From a checkpoint of a small CTC audio transcriber: layers 12.
Rows from block 9, named by matrix and row number. Each number is 200 + 40 x the weight over its row's rms, rounded and kept within 0 to 999. All counts start at 0. After the name is the row's rms in percent of the matrix's.
# fc2: second MLP down (model.blocks.9.mlp.fc2.weight, 256x512), inputs 256-511
fc2.156,102,97,218,154,276,173,240,201,221,193,189,203,189,249,296,175,241,243,225,267,177,184,210,238,266,207,178,189,201,203,230,240,226,208,253,225,203,245,201,235,239,182,276,235,255,243,261,216,258,205,223,234,231,181,228,196,226,169,214,169,244,242,250,184,178,198,91,199,205,228,221,130,142,204,202,213,266,214,239,217,204,209,157,189,245,194,222,143,201,170,217,224,182,210,146,226,192,172,188,229,232,193,220,260,222,214,188,184,244,211,265,229,219,284,182,178,199,183,209,196,233,226,186,261,220,169,192,180,150,278,211,238,238,271,163,231,197,239,204,267,251,225,146,237,211,205,178,207,205,198,227,198,206,190,268,204,139,286,242,234,230,235,257,217,239,215,260,224,213,213,255,140,214,154,146,265,213,260,240,131,225,199,155,265,232,251,216,172,316,291,290,259,214,237,240,182,206,174,270,164,270,234,240,178,241,163,237,263,171,261,177,291,183,241,224,170,205,219,199,200,241,224,254,248,176,182,204,228,255,203,260,188,263,146,203,187,208,190,249,255,209,181,243,236,192,265,209,214,138,172,201,199,234,259,213,214,180
fc2.157,097,138,164,194,156,263,179,163,193,264,171,219,227,196,132,181,187,165,191,209,163,246,201,212,218,172,241,142,216,122,193,186,233,97,176,243,179,153,258,174,168,207,210,198,184,211,275,237,241,241,236,150,212,223,226,243,219,242,231,223,155,185,182,216,209,208,291,162,169,175,168,225,228,252,210,198,176,244,190,227,192,234,201,191,241,192,223,196,255,232,220,156,205,188,235,198,226,181,221,243,222,213,195,253,218,148,155,237,262,258,264,274,170,196,154,166,170,222,228,209,161,176,208,188,237,158,85,107,190,238,256,258,213,164,226,153,221,228,221,286,162,197,150,198,249,263,228,177,66,294,219,277,247,137,184,180,230,200,201,188,228,244,140,209,207,251,214,279,219,149,243,233,231,283,254,170,221,235,143,146,195,234,180,238,146,184,260,216,258,192,134,177,223,219,188,191,234,180,206,184,190,282,220,176,278,153,165,227,201,125,203,248,175,184,134,114,185,195,181,225,253,251,252,144,212,176,215,218,166,219,176,243,229,251,269,183,230,180,292,241,166,155,253,206,268,185,230,185,193,236,202,132,177,218,199,178,175
fc2.158,098,192,223,172,191,230,188,205,189,172,165,185,157,196,231,223,273,180,137,134,196,251,183,164,176,172,202,179,155,230,195,265,233,250,208,264,179,165,221,257,248,192,152,190,169,206,178,231,243,143,205,197,222,241,178,213,228,233,238,146,179,236,168,206,144,201,173,271,166,123,188,181,240,175,152,179,239,232,215,294,124,268,242,188,159,252,225,239,175,168,244,231,187,241,215,224,122,218,198,191,166,129,208,230,262,210,174,153,231,184,157,249,145,201,277,196,174,234,249,250,158,203,223,184,222,155,230,277,176,256,179,209,238,203,198,221,198,237,205,220,286,170,194,120,209,152,224,151,241,190,194,98,196,191,143,219,189,199,201,211,251,252,216,212,182,191,196,280,167,197,221,252,180,258,238,249,273,158,213,236,238,157,199,239,217,171,174,187,243,221,257,198,197,198,161,136,232,167,131,153,216,149,202,244,200,217,181,252,227,256,213,192,193,224,189,234,212,183,232,234,115,206,151,176,239,218,208,175,182,203,197,222,246,259,263,197,174,159,200,254,127,286,264,183,229,245,268,266,204,186,185,185,144,200,275,194,189
fc2.159,101,232,215,236,180,244,202,229,127,255,209,152,170,177,182,189,211,270,172,202,247,210,227,168,168,186,303,168,212,216,282,208,180,236,150,178,143,244,207,233,288,164,165,184,176,167,191,209,225,212,338,260,212,157,179,189,224,242,252,222,193,174,167,208,209,147,218,215,135,190,217,252,205,202,237,263,220,159,242,210,232,238,133,127,162,248,180,215,255,288,163,153,209,202,223,240,338,242,261,187,203,223,202,243,245,190,199,179,175,224,155,237,213,229,151,217,236,231,228,242,206,170,193,211,241,204,132,238,214,207,218,175,208,200,186,166,194,223,153,170,223,250,245,152,160,164,212,132,138,282,236,147,392,188,247,237,187,198,216,150,248,299,206,196,175,227,227,193,185,195,221,248,219,258,223,162,272,145,114,185,249,255,194,233,167,175,297,160,208,218,212,222,247,215,152,169,292,203,186,198,198,253,263,184,222,171,171,224,203,190,171,174,241,191,217,222,232,187,306,226,176,170,222,129,225,195,245,237,170,245,230,206,140,224,257,259,275,136,231,123,167,204,224,192,225,214,231,193,238,257,240,248,193,150,232,204,274
fc2.160,107,173,159,142,201,216,189,192,141,194,238,191,127,156,193,162,183,197,176,198,186,148,171,204,259,223,199,237,233,177,262,222,129,234,166,210,218,224,138,200,166,261,188,185,142,165,243,172,182,242,306,106,195,171,279,230,211,217,243,206,129,165,180,145,257,207,119,181,194,268,197,200,175,224,133,207,184,164,190,170,221,236,250,218,184,224,140,246,218,232,179,217,139,220,172,203,226,175,163,215,175,240,220,209,211,248,160,167,203,217,176,244,213,223,171,176,202,210,183,164,264,213,210,214,247,232,211,245,208,195,220,238,211,166,222,183,191,205,124,271,141,190,256,135,173,221,197,283,213,135,227,221,241,225,232,211,131,206,259,161,192,250,242,238,161,164,276,222,151,199,158,217,160,243,235,218,170,242,213,164,197,203,221,122,269,231,209,219,241,184,169,220,216,259,249,274,216,214,232,174,225,169,215,231,158,239,172,136,207,207,231,188,210,212,222,114,168,216,131,224,241,195,187,331,237,200,203,228,209,181,164,267,228,122,200,155,194,173,247,138,190,206,168,261,197,239,227,237,247,165,173,255,173,166,285,165,109
fc2.161,096,178,258,133,219,203,223,234,160,164,202,195,141,225,189,194,252,165,234,306,192,113,139,233,225,218,255,238,212,168,183,224,227,215,226,349,192,205,208,171,148,189,218,211,234,207,202,144,229,213,262,199,184,162,225,186,190,181,270,196,223,176,186,159,205,174,112,246,243,244,209,223,218,153,227,258,207,169,244,216,262,172,174,159,164,210,263,218,212,56,202,208,163,169,184,219,168,136,148,187,246,216,188,209,274,165,183,145,175,225,183,212,144,188,187,193,183,209,183,204,218,161,234,198,154,152,142,223,232,136,236,144,244,160,170,253,205,168,193,158,229,208,125,189,232,186,185,201,193,163,195,205,97,151,143,229,245,167,215,199,156,194,116,233,153,191,153,232,216,172,205,239,246,198,154,269,275,185,227,210,154,167,148,252,166,216,218,161,201,187,128,149,157,165,211,242,188,193,135,208,238,241,195,174,220,146,200,134,126,248,200,189,180,213,213,197,233,236,194,204,247,137,167,213,179,205,219,117,247,167,192,196,168,248,164,190,188,235,239,286,131,152,185,219,204,195,214,107,145,222,172,126,193,190,206,169,198
fc2.162,100,188,99,204,209,186,203,239,166,214,202,155,200,167,250,202,182,220,190,216,170,228,172,143,210,145,192,151,174,218,187,203,165,154,224,218,189,181,151,253,119,232,206,151,206,185,159,197,195,133,199,209,188,145,189,207,192,201,254,210,207,208,244,215,206,277,197,213,174,267,263,111,202,205,169,173,178,191,257,209,162,223,108,175,219,110,186,138,226,205,187,200,157,191,216,191,171,216,164,222,131,182,191,223,197,137,161,140,161,167,188,104,182,116,164,147,244,193,223,195,154,197,162,199,204,204,233,218,167,129,269,189,199,171,224,212,102,167,195,161,279,202,187,224,219,156,152,251,233,251,164,206,186,176,278,172,167,161,194,196,160,227,227,176,171,204,202,163,169,157,216,272,168,154,177,234,215,197,223,169,177,171,186,190,239,210,290,193,212,119,190,206,193,208,164,133,203,94,183,162,212,175,195,198,265,174,130,223,221,241,118,196,190,146,233,190,242,72,166,203,170,175,222,235,180,161,222,238,158,199,179,154,227,190,156,260,155,185,150,220,158,200,139,266,146,263,190,233,181,180,108,110,109,222,145,173,286
fc2.163,102,180,201,159,235,185,261,260,174,250,204,171,262,181,216,222,182,175,166,215,157,222,262,183,272,202,152,166,190,236,247,218,226,209,201,216,222,262,236,258,172,145,206,186,197,197,224,226,119,152,193,250,238,273,172,186,204,154,207,183,181,263,248,241,289,237,206,241,173,203,211,182,252,150,185,195,161,156,151,182,280,166,129,153,211,223,194,191,237,172,255,179,223,222,202,130,286,188,189,238,98,203,156,195,126,207,251,196,192,241,154,256,154,194,193,198,179,227,253,214,267,218,225,219,249,262,129,226,212,172,273,151,204,227,199,194,204,151,249,184,147,153,194,175,235,169,182,203,310,186,241,156,234,188,151,166,224,177,177,190,224,201,180,238,174,162,208,229,221,193,188,139,186,195,123,169,173,215,185,166,185,206,171,213,192,254,251,204,250,183,195,227,205,154,201,176,102,249,202,134,199,200,237,174,162,203,144,216,216,207,216,254,200,210,267,211,245,192,139,134,201,214,269,199,198,205,189,232,263,280,223,316,147,232,184,227,171,231,165,161,213,243,241,217,197,203,153,188,213,209,266,190,214,262,165,128,147
fc2.164,105,170,214,163,184,279,170,212,225,258,177,178,174,135,122,194,201,224,301,187,213,186,196,256,184,177,194,212,227,220,222,200,272,208,244,130,167,143,204,130,220,213,195,208,160,203,207,185,225,230,170,301,194,208,119,161,270,170,150,127,245,242,240,200,177,181,238,222,194,184,197,224,164,179,220,159,177,136,154,286,162,151,243,150,273,173,245,178,240,292,199,110,165,191,258,201,202,156,131,235,212,165,288,224,199,229,218,216,204,164,284,207,267,204,168,235,108,163,163,236,168,248,224,262,208,190,207,211,118,251,224,165,214,144,165,124,243,222,148,180,238,224,173,187,197,167,188,200,260,177,141,193,227,170,192,178,250,250,215,237,201,124,195,219,237,202,158,225,233,152,140,237,181,292,236,258,141,187,182,212,256,210,185,218,169,201,193,136,195,218,247,225,287,179,227,159,241,201,291,205,117,224,251,154,202,262,191,189,180,183,157,274,189,236,191,229,161,270,162,202,194,159,159,246,255,144,196,213,170,191,157,145,184,219,199,255,230,210,192,245,233,183,255,232,224,222,197,186,227,241,201,203,229,252,223,226,230
fc2.165,097,219,136,165,144,156,210,148,153,247,182,161,272,229,150,59,185,137,159,246,98,175,162,145,154,196,233,241,142,219,219,198,204,208,150,140,204,159,266,157,223,164,227,225,215,159,226,184,209,157,175,149,201,188,235,233,185,143,163,191,181,167,137,268,207,130,208,176,220,191,162,210,232,150,207,184,166,206,148,189,262,194,187,74,242,214,190,257,237,118,200,188,170,145,198,117,176,189,134,185,175,240,253,219,295,200,185,191,131,156,241,168,165,181,240,165,233,170,215,199,165,215,184,264,228,292,132,197,178,196,172,175,235,215,169,225,146,285,101,194,224,223,214,161,161,241,230,211,212,220,231,177,193,176,187,201,102,162,157,200,134,234,175,261,273,253,183,227,295,165,139,122,229,90,228,159,199,233,174,193,188,196,198,155,208,184,182,169,255,209,185,230,225,292,221,129,223,226,225,234,177,195,208,121,313,165,204,240,248,224,193,230,208,288,205,128,198,184,207,187,211,200,171,163,206,151,180,207,229,193,210,206,199,213,165,211,184,210,229,199,177,173,174,202,237,165,121,230,121,212,172,285,243,189,197,179,162
fc2.166,102,197,206,267,137,202,178,168,245,225,196,216,130,157,198,162,163,229,230,225,299,172,185,325,192,143,191,200,189,307,250,225,217,272,161,193,187,178,266,131,236,275,177,248,221,173,218,179,247,253,213,221,198,231,184,207,233,270,219,173,235,244,157,179,176,188,171,208,230,257,188,172,175,149,302,200,144,204,188,146,250,187,189,152,186,172,220,257,214,250,267,192,190,203,262,224,130,174,194,259,182,152,200,192,227,249,242,207,197,240,264,185,231,271,206,240,206,139,194,192,203,216,217,218,204,133,158,251,177,240,228,237,223,180,296,202,236,203,170,202,248,237,216,247,201,189,306,200,198,163,166,182,175,148,102,206,242,188,222,243,164,196,160,165,209,202,192,138,199,162,196,247,160,186,100,189,166,226,208,272,236,191,122,122,240,263,176,161,116,185,223,218,222,187,197,251,155,252,264,160,174,201,180,280,135,190,210,231,191,229,204,138,187,244,182,143,159,248,213,266,190,217,180,174,226,210,212,193,136,252,257,195,261,227,146,171,243,192,252,238,242,276,141,154,170,246,195,155,187,197,310,175,252,193,199,196,213
fc2.167,097,209,139,202,206,187,202,152,224,243,187,208,205,221,279,275,178,203,138,277,268,142,221,253,160,202,173,142,161,204,167,236,227,238,226,163,215,186,192,194,187,158,240,206,193,198,168,205,170,205,143,259,206,154,220,153,233,177,236,190,277,216,325,167,206,186,251,239,147,170,219,221,232,202,222,197,220,166,217,163,209,213,184,125,273,64,183,213,192,151,246,234,128,198,244,170,252,144,168,184,295,203,185,188,59,188,194,153,186,197,197,195,215,177,142,183,228,186,226,211,204,192,150,141,188,243,291,210,203,175,223,250,179,204,139,193,167,119,217,182,222,182,122,181,218,157,167,276,182,115,129,235,157,172,160,245,247,118,234,175,203,248,146,203,172,191,206,210,194,157,198,190,154,281,214,116,252,193,199,127,246,207,197,167,285,207,182,286,179,128,221,209,201,231,168,162,265,134,141,158,203,166,296,221,174,191,156,197,236,169,127,195,169,224,160,184,130,239,182,143,166,174,200,252,165,247,185,171,125,200,200,174,152,224,203,231,146,223,227,196,138,197,177,230,234,192,197,216,187,188,211,152,212,171,182,193,159
fc2.168,099,267,211,254,287,179,227,214,170,211,153,159,232,274,226,186,227,231,259,234,221,272,217,191,160,136,138,129,224,248,200,157,184,196,213,186,237,265,235,224,163,201,215,121,266,185,253,211,238,195,183,277,219,197,210,237,261,154,205,193,141,176,255,248,165,227,206,257,223,249,205,262,219,125,181,201,169,202,220,227,189,203,201,242,133,258,166,163,183,173,250,165,226,264,198,204,245,223,224,243,183,192,214,231,178,228,213,134,134,167,207,169,215,143,259,228,292,225,283,179,120,224,205,162,183,206,194,160,185,152,246,248,250,209,220,244,193,230,213,225,190,234,184,158,117,195,191,193,144,180,255,250,173,194,215,155,247,175,260,200,190,197,221,136,130,243,223,211,166,181,202,132,191,278,285,167,253,253,181,221,178,183,114,87,217,117,186,194,239,162,234,172,254,211,134,222,202,242,233,202,182,244,205,259,217,169,164,229,237,158,244,176,208,210,160,218,216,240,222,284,186,203,147,237,143,155,225,204,155,188,181,260,243,145,213,183,157,214,243,240,120,135,189,279,223,173,285,185,171,203,150,223,108,213,188,269,173
fc2.169,091,167,238,229,226,180,218,210,167,218,233,236,141,155,190,232,230,213,191,222,250,215,123,191,204,226,162,119,227,198,229,152,212,160,231,212,205,241,212,208,254,202,180,214,188,200,204,158,192,194,182,309,154,223,137,190,233,162,211,197,150,236,196,209,287,217,160,217,159,173,293,191,185,240,190,225,143,195,183,195,279,216,215,169,237,205,249,238,197,257,236,244,204,241,235,260,164,169,183,209,200,225,211,156,229,171,168,188,155,133,254,219,227,216,217,135,250,196,156,189,124,283,150,136,249,208,238,236,187,199,176,257,175,244,185,216,239,230,188,230,202,237,119,121,200,157,176,150,215,211,231,237,243,177,171,221,170,226,164,148,227,185,216,209,171,168,194,187,272,188,134,197,181,288,219,227,211,198,178,175,277,171,180,162,185,212,187,217,115,255,245,202,191,162,195,225,242,170,228,208,140,261,259,100,215,185,250,207,246,267,88,192,189,233,201,127,220,89,205,155,210,199,250,152,170,189,273,234,151,262,167,261,277,229,248,294,210,188,192,166,197,174,245,219,207,230,232,222,188,194,207,234,234,285,216,235,252
fc2.170,097,150,208,149,185,253,163,252,145,134,172,158,176,258,183,189,210,158,128,193,231,118,231,157,112,302,221,193,221,187,215,167,188,222,193,225,204,163,204,100,207,219,179,225,224,207,240,132,146,193,209,184,128,244,184,154,243,186,180,175,225,110,152,169,145,249,144,196,139,189,172,169,197,166,242,162,211,211,203,161,247,149,211,234,243,180,194,184,140,167,185,281,224,194,199,289,212,157,136,199,215,233,203,215,205,191,194,197,233,220,135,187,184,111,205,142,251,239,180,145,199,185,190,118,167,200,276,208,215,170,200,196,111,157,210,183,206,210,194,236,153,221,134,262,167,163,180,219,242,171,223,207,270,186,217,266,168,193,145,143,228,219,209,173,174,187,173,257,146,273,209,161,206,165,195,221,197,194,215,156,165,175,293,210,220,186,189,264,155,173,183,228,259,177,218,244,123,183,221,211,173,174,192,269,133,268,193,224,182,197,174,237,177,190,209,170,216,131,181,214,135,161,194,250,209,219,146,86,211,192,174,227,106,192,162,271,207,287,124,225,203,180,228,240,217,231,178,214,275,103,172,263,217,232,221,180,156
fc2.171,100,193,101,215,265,179,235,152,143,172,171,124,148,253,183,174,203,139,91,222,197,183,186,210,181,206,191,183,156,147,231,201,247,183,137,147,70,174,212,241,216,146,169,175,155,268,213,147,233,179,192,217,220,275,221,186,189,142,212,198,223,243,206,183,254,209,144,172,209,167,158,242,246,153,241,163,137,178,165,138,302,244,247,175,194,116,163,166,233,180,243,230,213,166,193,196,179,222,207,135,145,203,142,165,250,244,198,190,139,161,195,223,193,201,126,149,117,191,130,245,188,192,192,133,154,173,227,108,199,114,198,183,130,250,194,187,165,218,226,195,294,212,244,292,149,143,208,212,156,189,199,162,181,257,189,190,225,158,171,165,263,146,193,199,172,227,176,276,157,282,234,143,151,233,248,229,198,227,228,113,197,214,118,168,284,149,103,178,136,223,191,186,186,192,276,174,202,212,143,251,212,167,226,192,169,186,236,190,188,196,169,162,184,242,164,190,199,262,211,172,171,205,178,221,100,219,211,213,152,226,145,214,188,197,175,178,169,229,183,172,207,220,185,200,205,179,242,279,128,171,178,155,185,200,279,138,202
fc2.172,100,201,238,231,246,188,154,259,151,190,218,234,210,156,125,154,173,208,204,201,188,165,221,198,208,174,222,258,215,208,237,124,215,259,212,195,195,183,193,209,178,187,280,221,172,166,230,145,160,228,179,239,217,171,215,136,164,267,199,206,186,162,204,221,196,233,146,224,170,240,164,181,184,160,223,151,222,199,125,162,152,176,231,269,252,218,238,153,200,215,190,178,287,171,245,161,187,173,190,231,221,213,196,284,226,229,250,250,126,241,158,210,183,223,176,268,167,162,272,171,222,205,212,204,222,161,252,205,223,171,127,163,124,265,280,202,230,233,140,196,192,197,235,172,276,198,265,215,192,219,215,167,228,198,213,196,232,208,166,204,190,212,279,194,229,183,167,268,223,220,250,207,182,158,194,284,160,190,211,270,164,189,168,213,168,128,184,246,280,237,162,136,214,163,229,311,197,250,245,169,272,152,192,206,271,223,206,204,205,230,154,190,265,164,222,156,228,297,245,106,112,231,219,160,195,221,224,247,189,196,189,197,245,163,293,210,277,181,213,259,278,197,192,249,185,228,165,213,218,219,159,215,202,169,263,158,281
fc2.173,103,228,147,224,238,187,226,170,146,119,146,242,184,229,189,235,256,144,189,228,234,86,221,188,206,192,203,175,120,118,237,194,287,195,239,230,238,288,140,213,215,210,220,155,214,236,192,187,150,187,226,216,222,204,229,221,222,163,218,143,162,246,234,174,187,198,161,259,215,146,216,230,134,186,206,160,224,155,213,186,182,169,219,265,137,201,139,195,205,208,215,169,171,189,178,167,252,198,201,218,187,263,251,239,192,164,180,196,153,200,154,192,224,173,198,203,223,185,150,137,238,160,170,179,245,285,221,220,188,213,159,224,241,261,145,258,177,221,159,259,170,251,179,155,207,179,246,254,252,205,181,172,215,221,236,232,190,171,184,222,302,213,136,203,212,247,222,149,220,215,259,227,202,260,164,132,181,228,168,199,159,287,251,170,187,183,210,151,239,222,231,283,130,151,179,265,215,212,118,209,243,198,247,266,208,256,157,243,204,229,165,174,247,244,202,244,178,148,146,227,250,198,201,271,286,229,179,150,241,198,183,138,193,180,224,181,193,191,191,210,189,183,168,203,156,97,126,215,234,202,272,206,179,163,193,209,178
fc2.174,096,214,166,177,179,125,196,203,215,212,112,267,200,196,177,232,225,247,228,277,189,155,197,263,144,221,192,197,188,202,163,220,211,146,223,200,215,172,159,254,191,259,274,192,201,169,254,209,182,173,231,192,201,199,154,126,219,172,267,105,229,214,186,292,206,227,155,153,245,289,261,149,208,147,261,194,189,271,158,151,157,206,216,266,190,200,164,122,210,177,146,193,249,238,245,141,117,197,169,212,200,183,187,157,171,160,232,215,187,235,226,247,215,193,240,203,264,178,172,155,153,176,241,178,308,181,223,198,235,176,139,206,178,196,199,194,148,179,229,213,216,235,175,187,141,157,160,183,226,166,205,167,101,164,202,197,203,278,366,224,222,134,160,143,117,187,233,197,178,210,127,217,230,123,255,185,186,210,229,220,219,221,257,188,188,206,135,214,183,211,186,165,196,225,262,261,260,193,190,243,223,204,165,227,221,198,315,262,191,123,190,225,150,231,260,144,195,207,222,157,236,163,159,225,164,181,236,178,157,209,135,154,210,275,218,207,186,230,198,230,212,180,310,230,237,197,205,141,221,129,225,167,230,188,194,222,218
fc2.175,099,182,172,288,297,152,242,233,265,195,195,225,220,246,286,179,187,254,155,251,152,132,246,255,176,207,98,164,232,279,182,193,194,221,188,169,162,230,151,221,207,143,195,164,204,189,232,201,255,178,213,225,169,185,219,213,175,195,185,142,152,207,257,211,193,286,164,256,176,236,172,214,245,162,239,193,139,186,212,265,206,222,216,252,234,207,172,232,243,232,229,207,154,185,222,184,175,155,187,171,160,224,132,201,60,179,296,151,228,223,207,204,158,166,131,137,215,228,235,234,177,196,227,195,207,192,212,167,143,217,228,220,215,250,163,263,60,162,151,157,241,167,167,256,143,217,178,249,173,229,217,250,127,215,254,249,162,203,239,214,261,186,187,285,220,195,183,177,154,220,195,196,132,160,229,217,200,210,221,262,202,216,187,120,246,197,178,215,164,186,206,220,120,172,205,145,279,110,211,214,243,218,255,165,141,150,241,241,177,279,165,160,261,166,212,227,296,191,180,329,216,172,266,198,178,205,180,230,178,177,209,188,252,178,204,234,223,147,144,187,198,179,257,202,223,247,154,178,136,210,264,150,185,229,265,167,164
fc2.176,101,256,249,153,293,270,278,149,234,215,211,208,182,216,175,190,214,180,184,199,162,210,178,207,145,149,197,208,192,218,224,216,211,180,180,178,188,210,197,194,174,214,230,317,180,298,226,182,153,121,136,152,152,237,197,193,151,151,222,224,191,203,187,209,167,174,231,217,262,145,209,191,237,145,208,238,198,256,243,136,243,135,102,176,181,185,246,277,237,156,205,222,179,223,129,210,279,186,194,253,184,182,168,200,223,212,190,193,249,195,192,229,220,163,216,159,153,199,284,242,331,280,154,208,161,239,206,195,161,210,228,167,285,261,170,216,196,203,151,244,180,258,188,229,176,156,202,240,165,183,190,193,208,223,230,181,189,220,231,193,220,120,170,166,245,261,257,208,279,179,187,196,185,207,188,155,233,232,207,207,215,230,239,235,203,217,225,206,189,197,125,269,196,213,205,169,159,173,188,211,178,151,215,160,175,188,170,188,220,185,227,200,174,216,237,157,215,199,219,285,250,128,196,203,159,197,129,124,228,166,225,176,99,147,270,263,236,177,261,143,176,207,172,174,229,233,205,227,202,210,137,170,197,193,170,243,194
fc2.177,101,265,186,189,164,156,183,234,297,235,286,218,249,162,116,202,243,236,148,177,230,121,277,143,255,247,258,188,202,196,225,179,212,196,230,260,167,209,190,176,204,143,185,146,141,155,183,211,240,237,237,261,169,229,212,152,268,169,234,220,167,207,209,129,210,118,233,146,222,211,189,204,196,164,138,275,212,184,174,247,212,204,161,258,232,142,262,135,239,309,150,185,279,123,171,212,247,225,217,194,169,243,151,261,191,179,159,229,202,202,159,186,204,190,132,227,205,218,198,235,234,194,282,230,201,221,176,251,165,141,228,184,207,126,206,195,225,280,174,192,178,152,175,241,163,225,248,186,227,202,231,271,239,189,170,222,170,128,249,218,146,287,218,233,274,144,228,235,210,229,256,227,259,181,197,221,115,241,197,151,212,212,225,368,216,218,217,230,181,255,164,184,129,205,195,203,179,210,215,219,247,208,202,252,207,215,180,263,258,330,150,194,190,174,212,229,146,254,236,236,233,194,166,217,116,169,130,240,214,222,194,135,192,155,227,273,235,135,204,217,190,230,198,260,207,213,179,195,171,230,238,227,180,190,132,175,278
fc2.178,111,201,147,208,199,236,113,191,235,171,256,174,228,220,176,226,165,217,147,209,243,168,256,166,183,234,237,185,202,134,173,190,210,137,172,161,166,173,174,268,117,171,189,98,138,161,198,207,139,245,154,108,192,164,263,160,192,172,210,224,183,179,209,206,228,223,216,243,237,203,170,164,240,159,161,213,191,228,222,173,187,146,223,146,217,187,203,226,186,179,134,181,225,146,171,200,114,238,149,224,153,122,243,155,189,192,230,175,159,234,164,234,203,154,136,159,242,148,172,172,176,152,222,181,184,301,136,200,306,206,199,147,203,122,237,224,250,142,224,234,161,207,188,135,186,171,122,228,91,199,218,239,198,174,234,180,306,188,215,193,227,228,169,180,198,198,186,168,231,114,291,215,190,118,188,183,123,165,255,239,114,245,204,220,268,176,198,274,167,204,203,199,223,143,164,125,237,198,248,237,230,177,126,169,218,183,140,153,230,206,92,214,207,216,198,207,214,126,163,254,157,196,185,195,228,175,149,170,240,197,175,173,250,156,185,195,215,280,160,193,244,245,147,187,150,222,223,199,245,182,205,153,231,175,222,197,244
fc2.179,098,99,191,246,159,159,189,222,158,147,204,194,195,211,181,206,162,155,208,250,259,212,216,277,265,180,147,139,191,174,168,149,149,177,120,181,234,182,135,213,196,176,202,276,268,197,206,226,221,134,219,202,192,191,228,257,220,230,254,264,178,202,258,193,199,253,149,245,247,150,129,197,188,243,166,201,157,198,190,226,194,133,174,165,204,159,223,114,271,211,272,201,193,160,168,246,200,201,218,215,243,216,175,226,210,202,190,208,239,81,184,121,180,134,130,202,198,195,180,206,252,146,211,194,208,259,225,208,116,154,281,144,207,212,221,189,229,198,240,124,122,187,227,164,237,181,219,160,248,151,201,181,153,221,210,218,137,210,260,186,147,224,107,157,208,175,205,209,151,264,212,204,149,256,230,205,171,159,260,189,248,147,200,139,222,228,153,168,188,265,212,204,178,207,208,245,211,217,185,164,202,165,173,211,178,188,165,148,263,169,227,183,208,262,216,185,212,153,182,246,153,176,231,181,213,225,197,244,276,194,160,127,144,222,242,204,166,265,244,168,210,172,243,178,176,199,140,221,76,176,260,173,228,208,95,211,144
fc2.180,104,225,200,196,127,218,197,250,219,132,128,201,239,244,190,180,159,153,189,244,272,166,210,148,175,127,215,203,142,143,123,158,217,200,163,159,252,267,172,168,166,169,240,147,189,238,203,188,176,242,232,182,178,173,205,130,227,229,225,199,188,180,238,215,244,156,269,221,159,198,206,186,185,207,234,147,260,215,192,190,186,174,140,112,140,258,172,244,244,261,174,176,188,160,196,181,315,215,216,223,181,273,197,227,131,129,236,250,234,198,204,181,194,219,259,153,192,166,175,105,243,238,178,201,187,176,144,179,182,136,235,219,91,215,169,245,197,198,197,242,126,184,226,124,118,233,144,210,204,209,212,256,203,131,216,182,207,176,174,251,266,164,187,143,184,215,220,120,203,218,222,215,248,219,198,230,125,179,257,273,224,198,227,133,177,163,172,178,205,229,145,218,189,187,206,140,186,223,196,262,117,211,137,247,187,259,267,154,223,175,163,158,137,211,179,204,258,178,207,227,218,190,192,144,217,231,87,245,210,195,182,197,220,166,269,183,229,234,190,213,196,192,197,189,226,213,211,244,233,183,248,119,218,232,177,237,207
fc2.181,092,201,180,187,227,217,217,144,228,200,200,243,200,250,246,260,234,148,178,216,148,174,152,170,105,140,135,214,190,243,181,207,237,222,147,255,82,169,229,263,233,185,212,167,228,193,197,198,221,150,167,169,218,174,187,171,225,197,225,253,230,187,143,199,296,210,180,191,112,245,256,172,205,205,221,184,193,176,237,252,183,218,226,133,239,202,155,246,140,227,136,174,253,111,260,171,221,187,175,220,193,182,121,203,219,184,157,210,216,209,198,225,206,209,146,147,181,146,194,164,159,156,162,236,152,207,209,181,215,199,220,225,237,168,173,182,244,138,255,176,215,178,122,141,259,181,206,202,211,141,185,210,255,149,187,187,145,198,183,208,162,230,233,257,188,166,209,139,192,179,253,197,143,171,210,198,175,190,142,214,252,144,89,158,222,161,171,192,260,226,186,215,194,267,188,172,249,206,233,282,258,213,134,186,177,171,142,69,166,211,169,184,157,179,176,200,187,217,162,169,150,154,159,243,225,246,165,219,226,190,179,228,190,214,163,139,209,238,208,182,224,144,305,170,208,236,148,137,217,169,160,161,142,193,214,280,268
fc2.182,102,206,221,230,109,236,131,166,185,259,214,228,225,219,165,220,161,210,191,285,214,166,294,154,193,203,229,229,141,180,197,172,209,115,162,191,205,205,213,221,220,173,240,171,201,244,119,140,180,211,173,168,230,229,209,155,215,217,152,180,138,219,204,191,222,169,239,239,201,161,212,167,185,210,206,188,131,246,198,136,152,142,202,248,196,167,171,255,164,210,118,195,122,232,184,141,262,246,236,191,224,230,251,184,166,228,216,195,180,199,197,159,202,199,239,125,201,199,196,204,212,109,152,218,239,156,168,138,243,184,251,142,244,208,141,222,151,166,255,185,109,192,213,160,148,175,203,224,222,173,174,161,183,219,257,248,261,235,235,211,232,210,222,185,177,209,172,245,164,175,211,239,235,214,233,135,182,196,264,190,246,141,194,220,234,206,200,193,163,157,151,191,180,200,250,218,210,241,221,220,202,189,201,175,162,162,186,234,182,200,107,89,206,164,139,196,226,166,226,231,239,182,238,203,205,226,180,189,172,225,219,135,51,163,217,267,200,154,229,126,182,237,217,209,185,213,109,263,210,164,184,138,178,204,245,252,193
fc2.183,097,249,94,196,188,182,191,250,181,164,214,223,200,173,193,195,195,214,215,238,187,196,154,146,199,114,231,150,196,163,175,175,126,144,169,208,248,223,275,215,210,151,224,192,222,186,169,162,165,85,194,142,248,191,155,152,197,110,159,215,190,240,273,231,189,313,190,289,213,277,258,290,177,203,190,230,144,252,171,200,237,197,191,144,169,210,155,247,212,229,226,218,224,210,236,166,240,174,245,147,136,249,155,217,183,160,213,160,221,131,156,201,201,227,147,213,205,198,166,203,160,237,195,196,176,222,213,295,250,180,254,203,135,200,207,228,205,221,253,210,172,165,171,233,258,202,246,193,185,272,175,193,157,231,203,244,161,235,167,194,243,225,173,218,181,177,188,183,132,212,213,238,196,167,203,170,210,143,240,238,261,281,244,174,182,139,210,158,142,176,163,120,229,167,254,134,181,246,281,144,169,177,174,281,117,129,241,169,179,198,212,210,182,244,219,190,187,265,189,158,148,141,188,229,210,186,153,207,283,210,122,163,218,200,158,133,162,189,145,172,200,214,211,144,232,203,189,210,191,227,134,197,172,126,253,231,185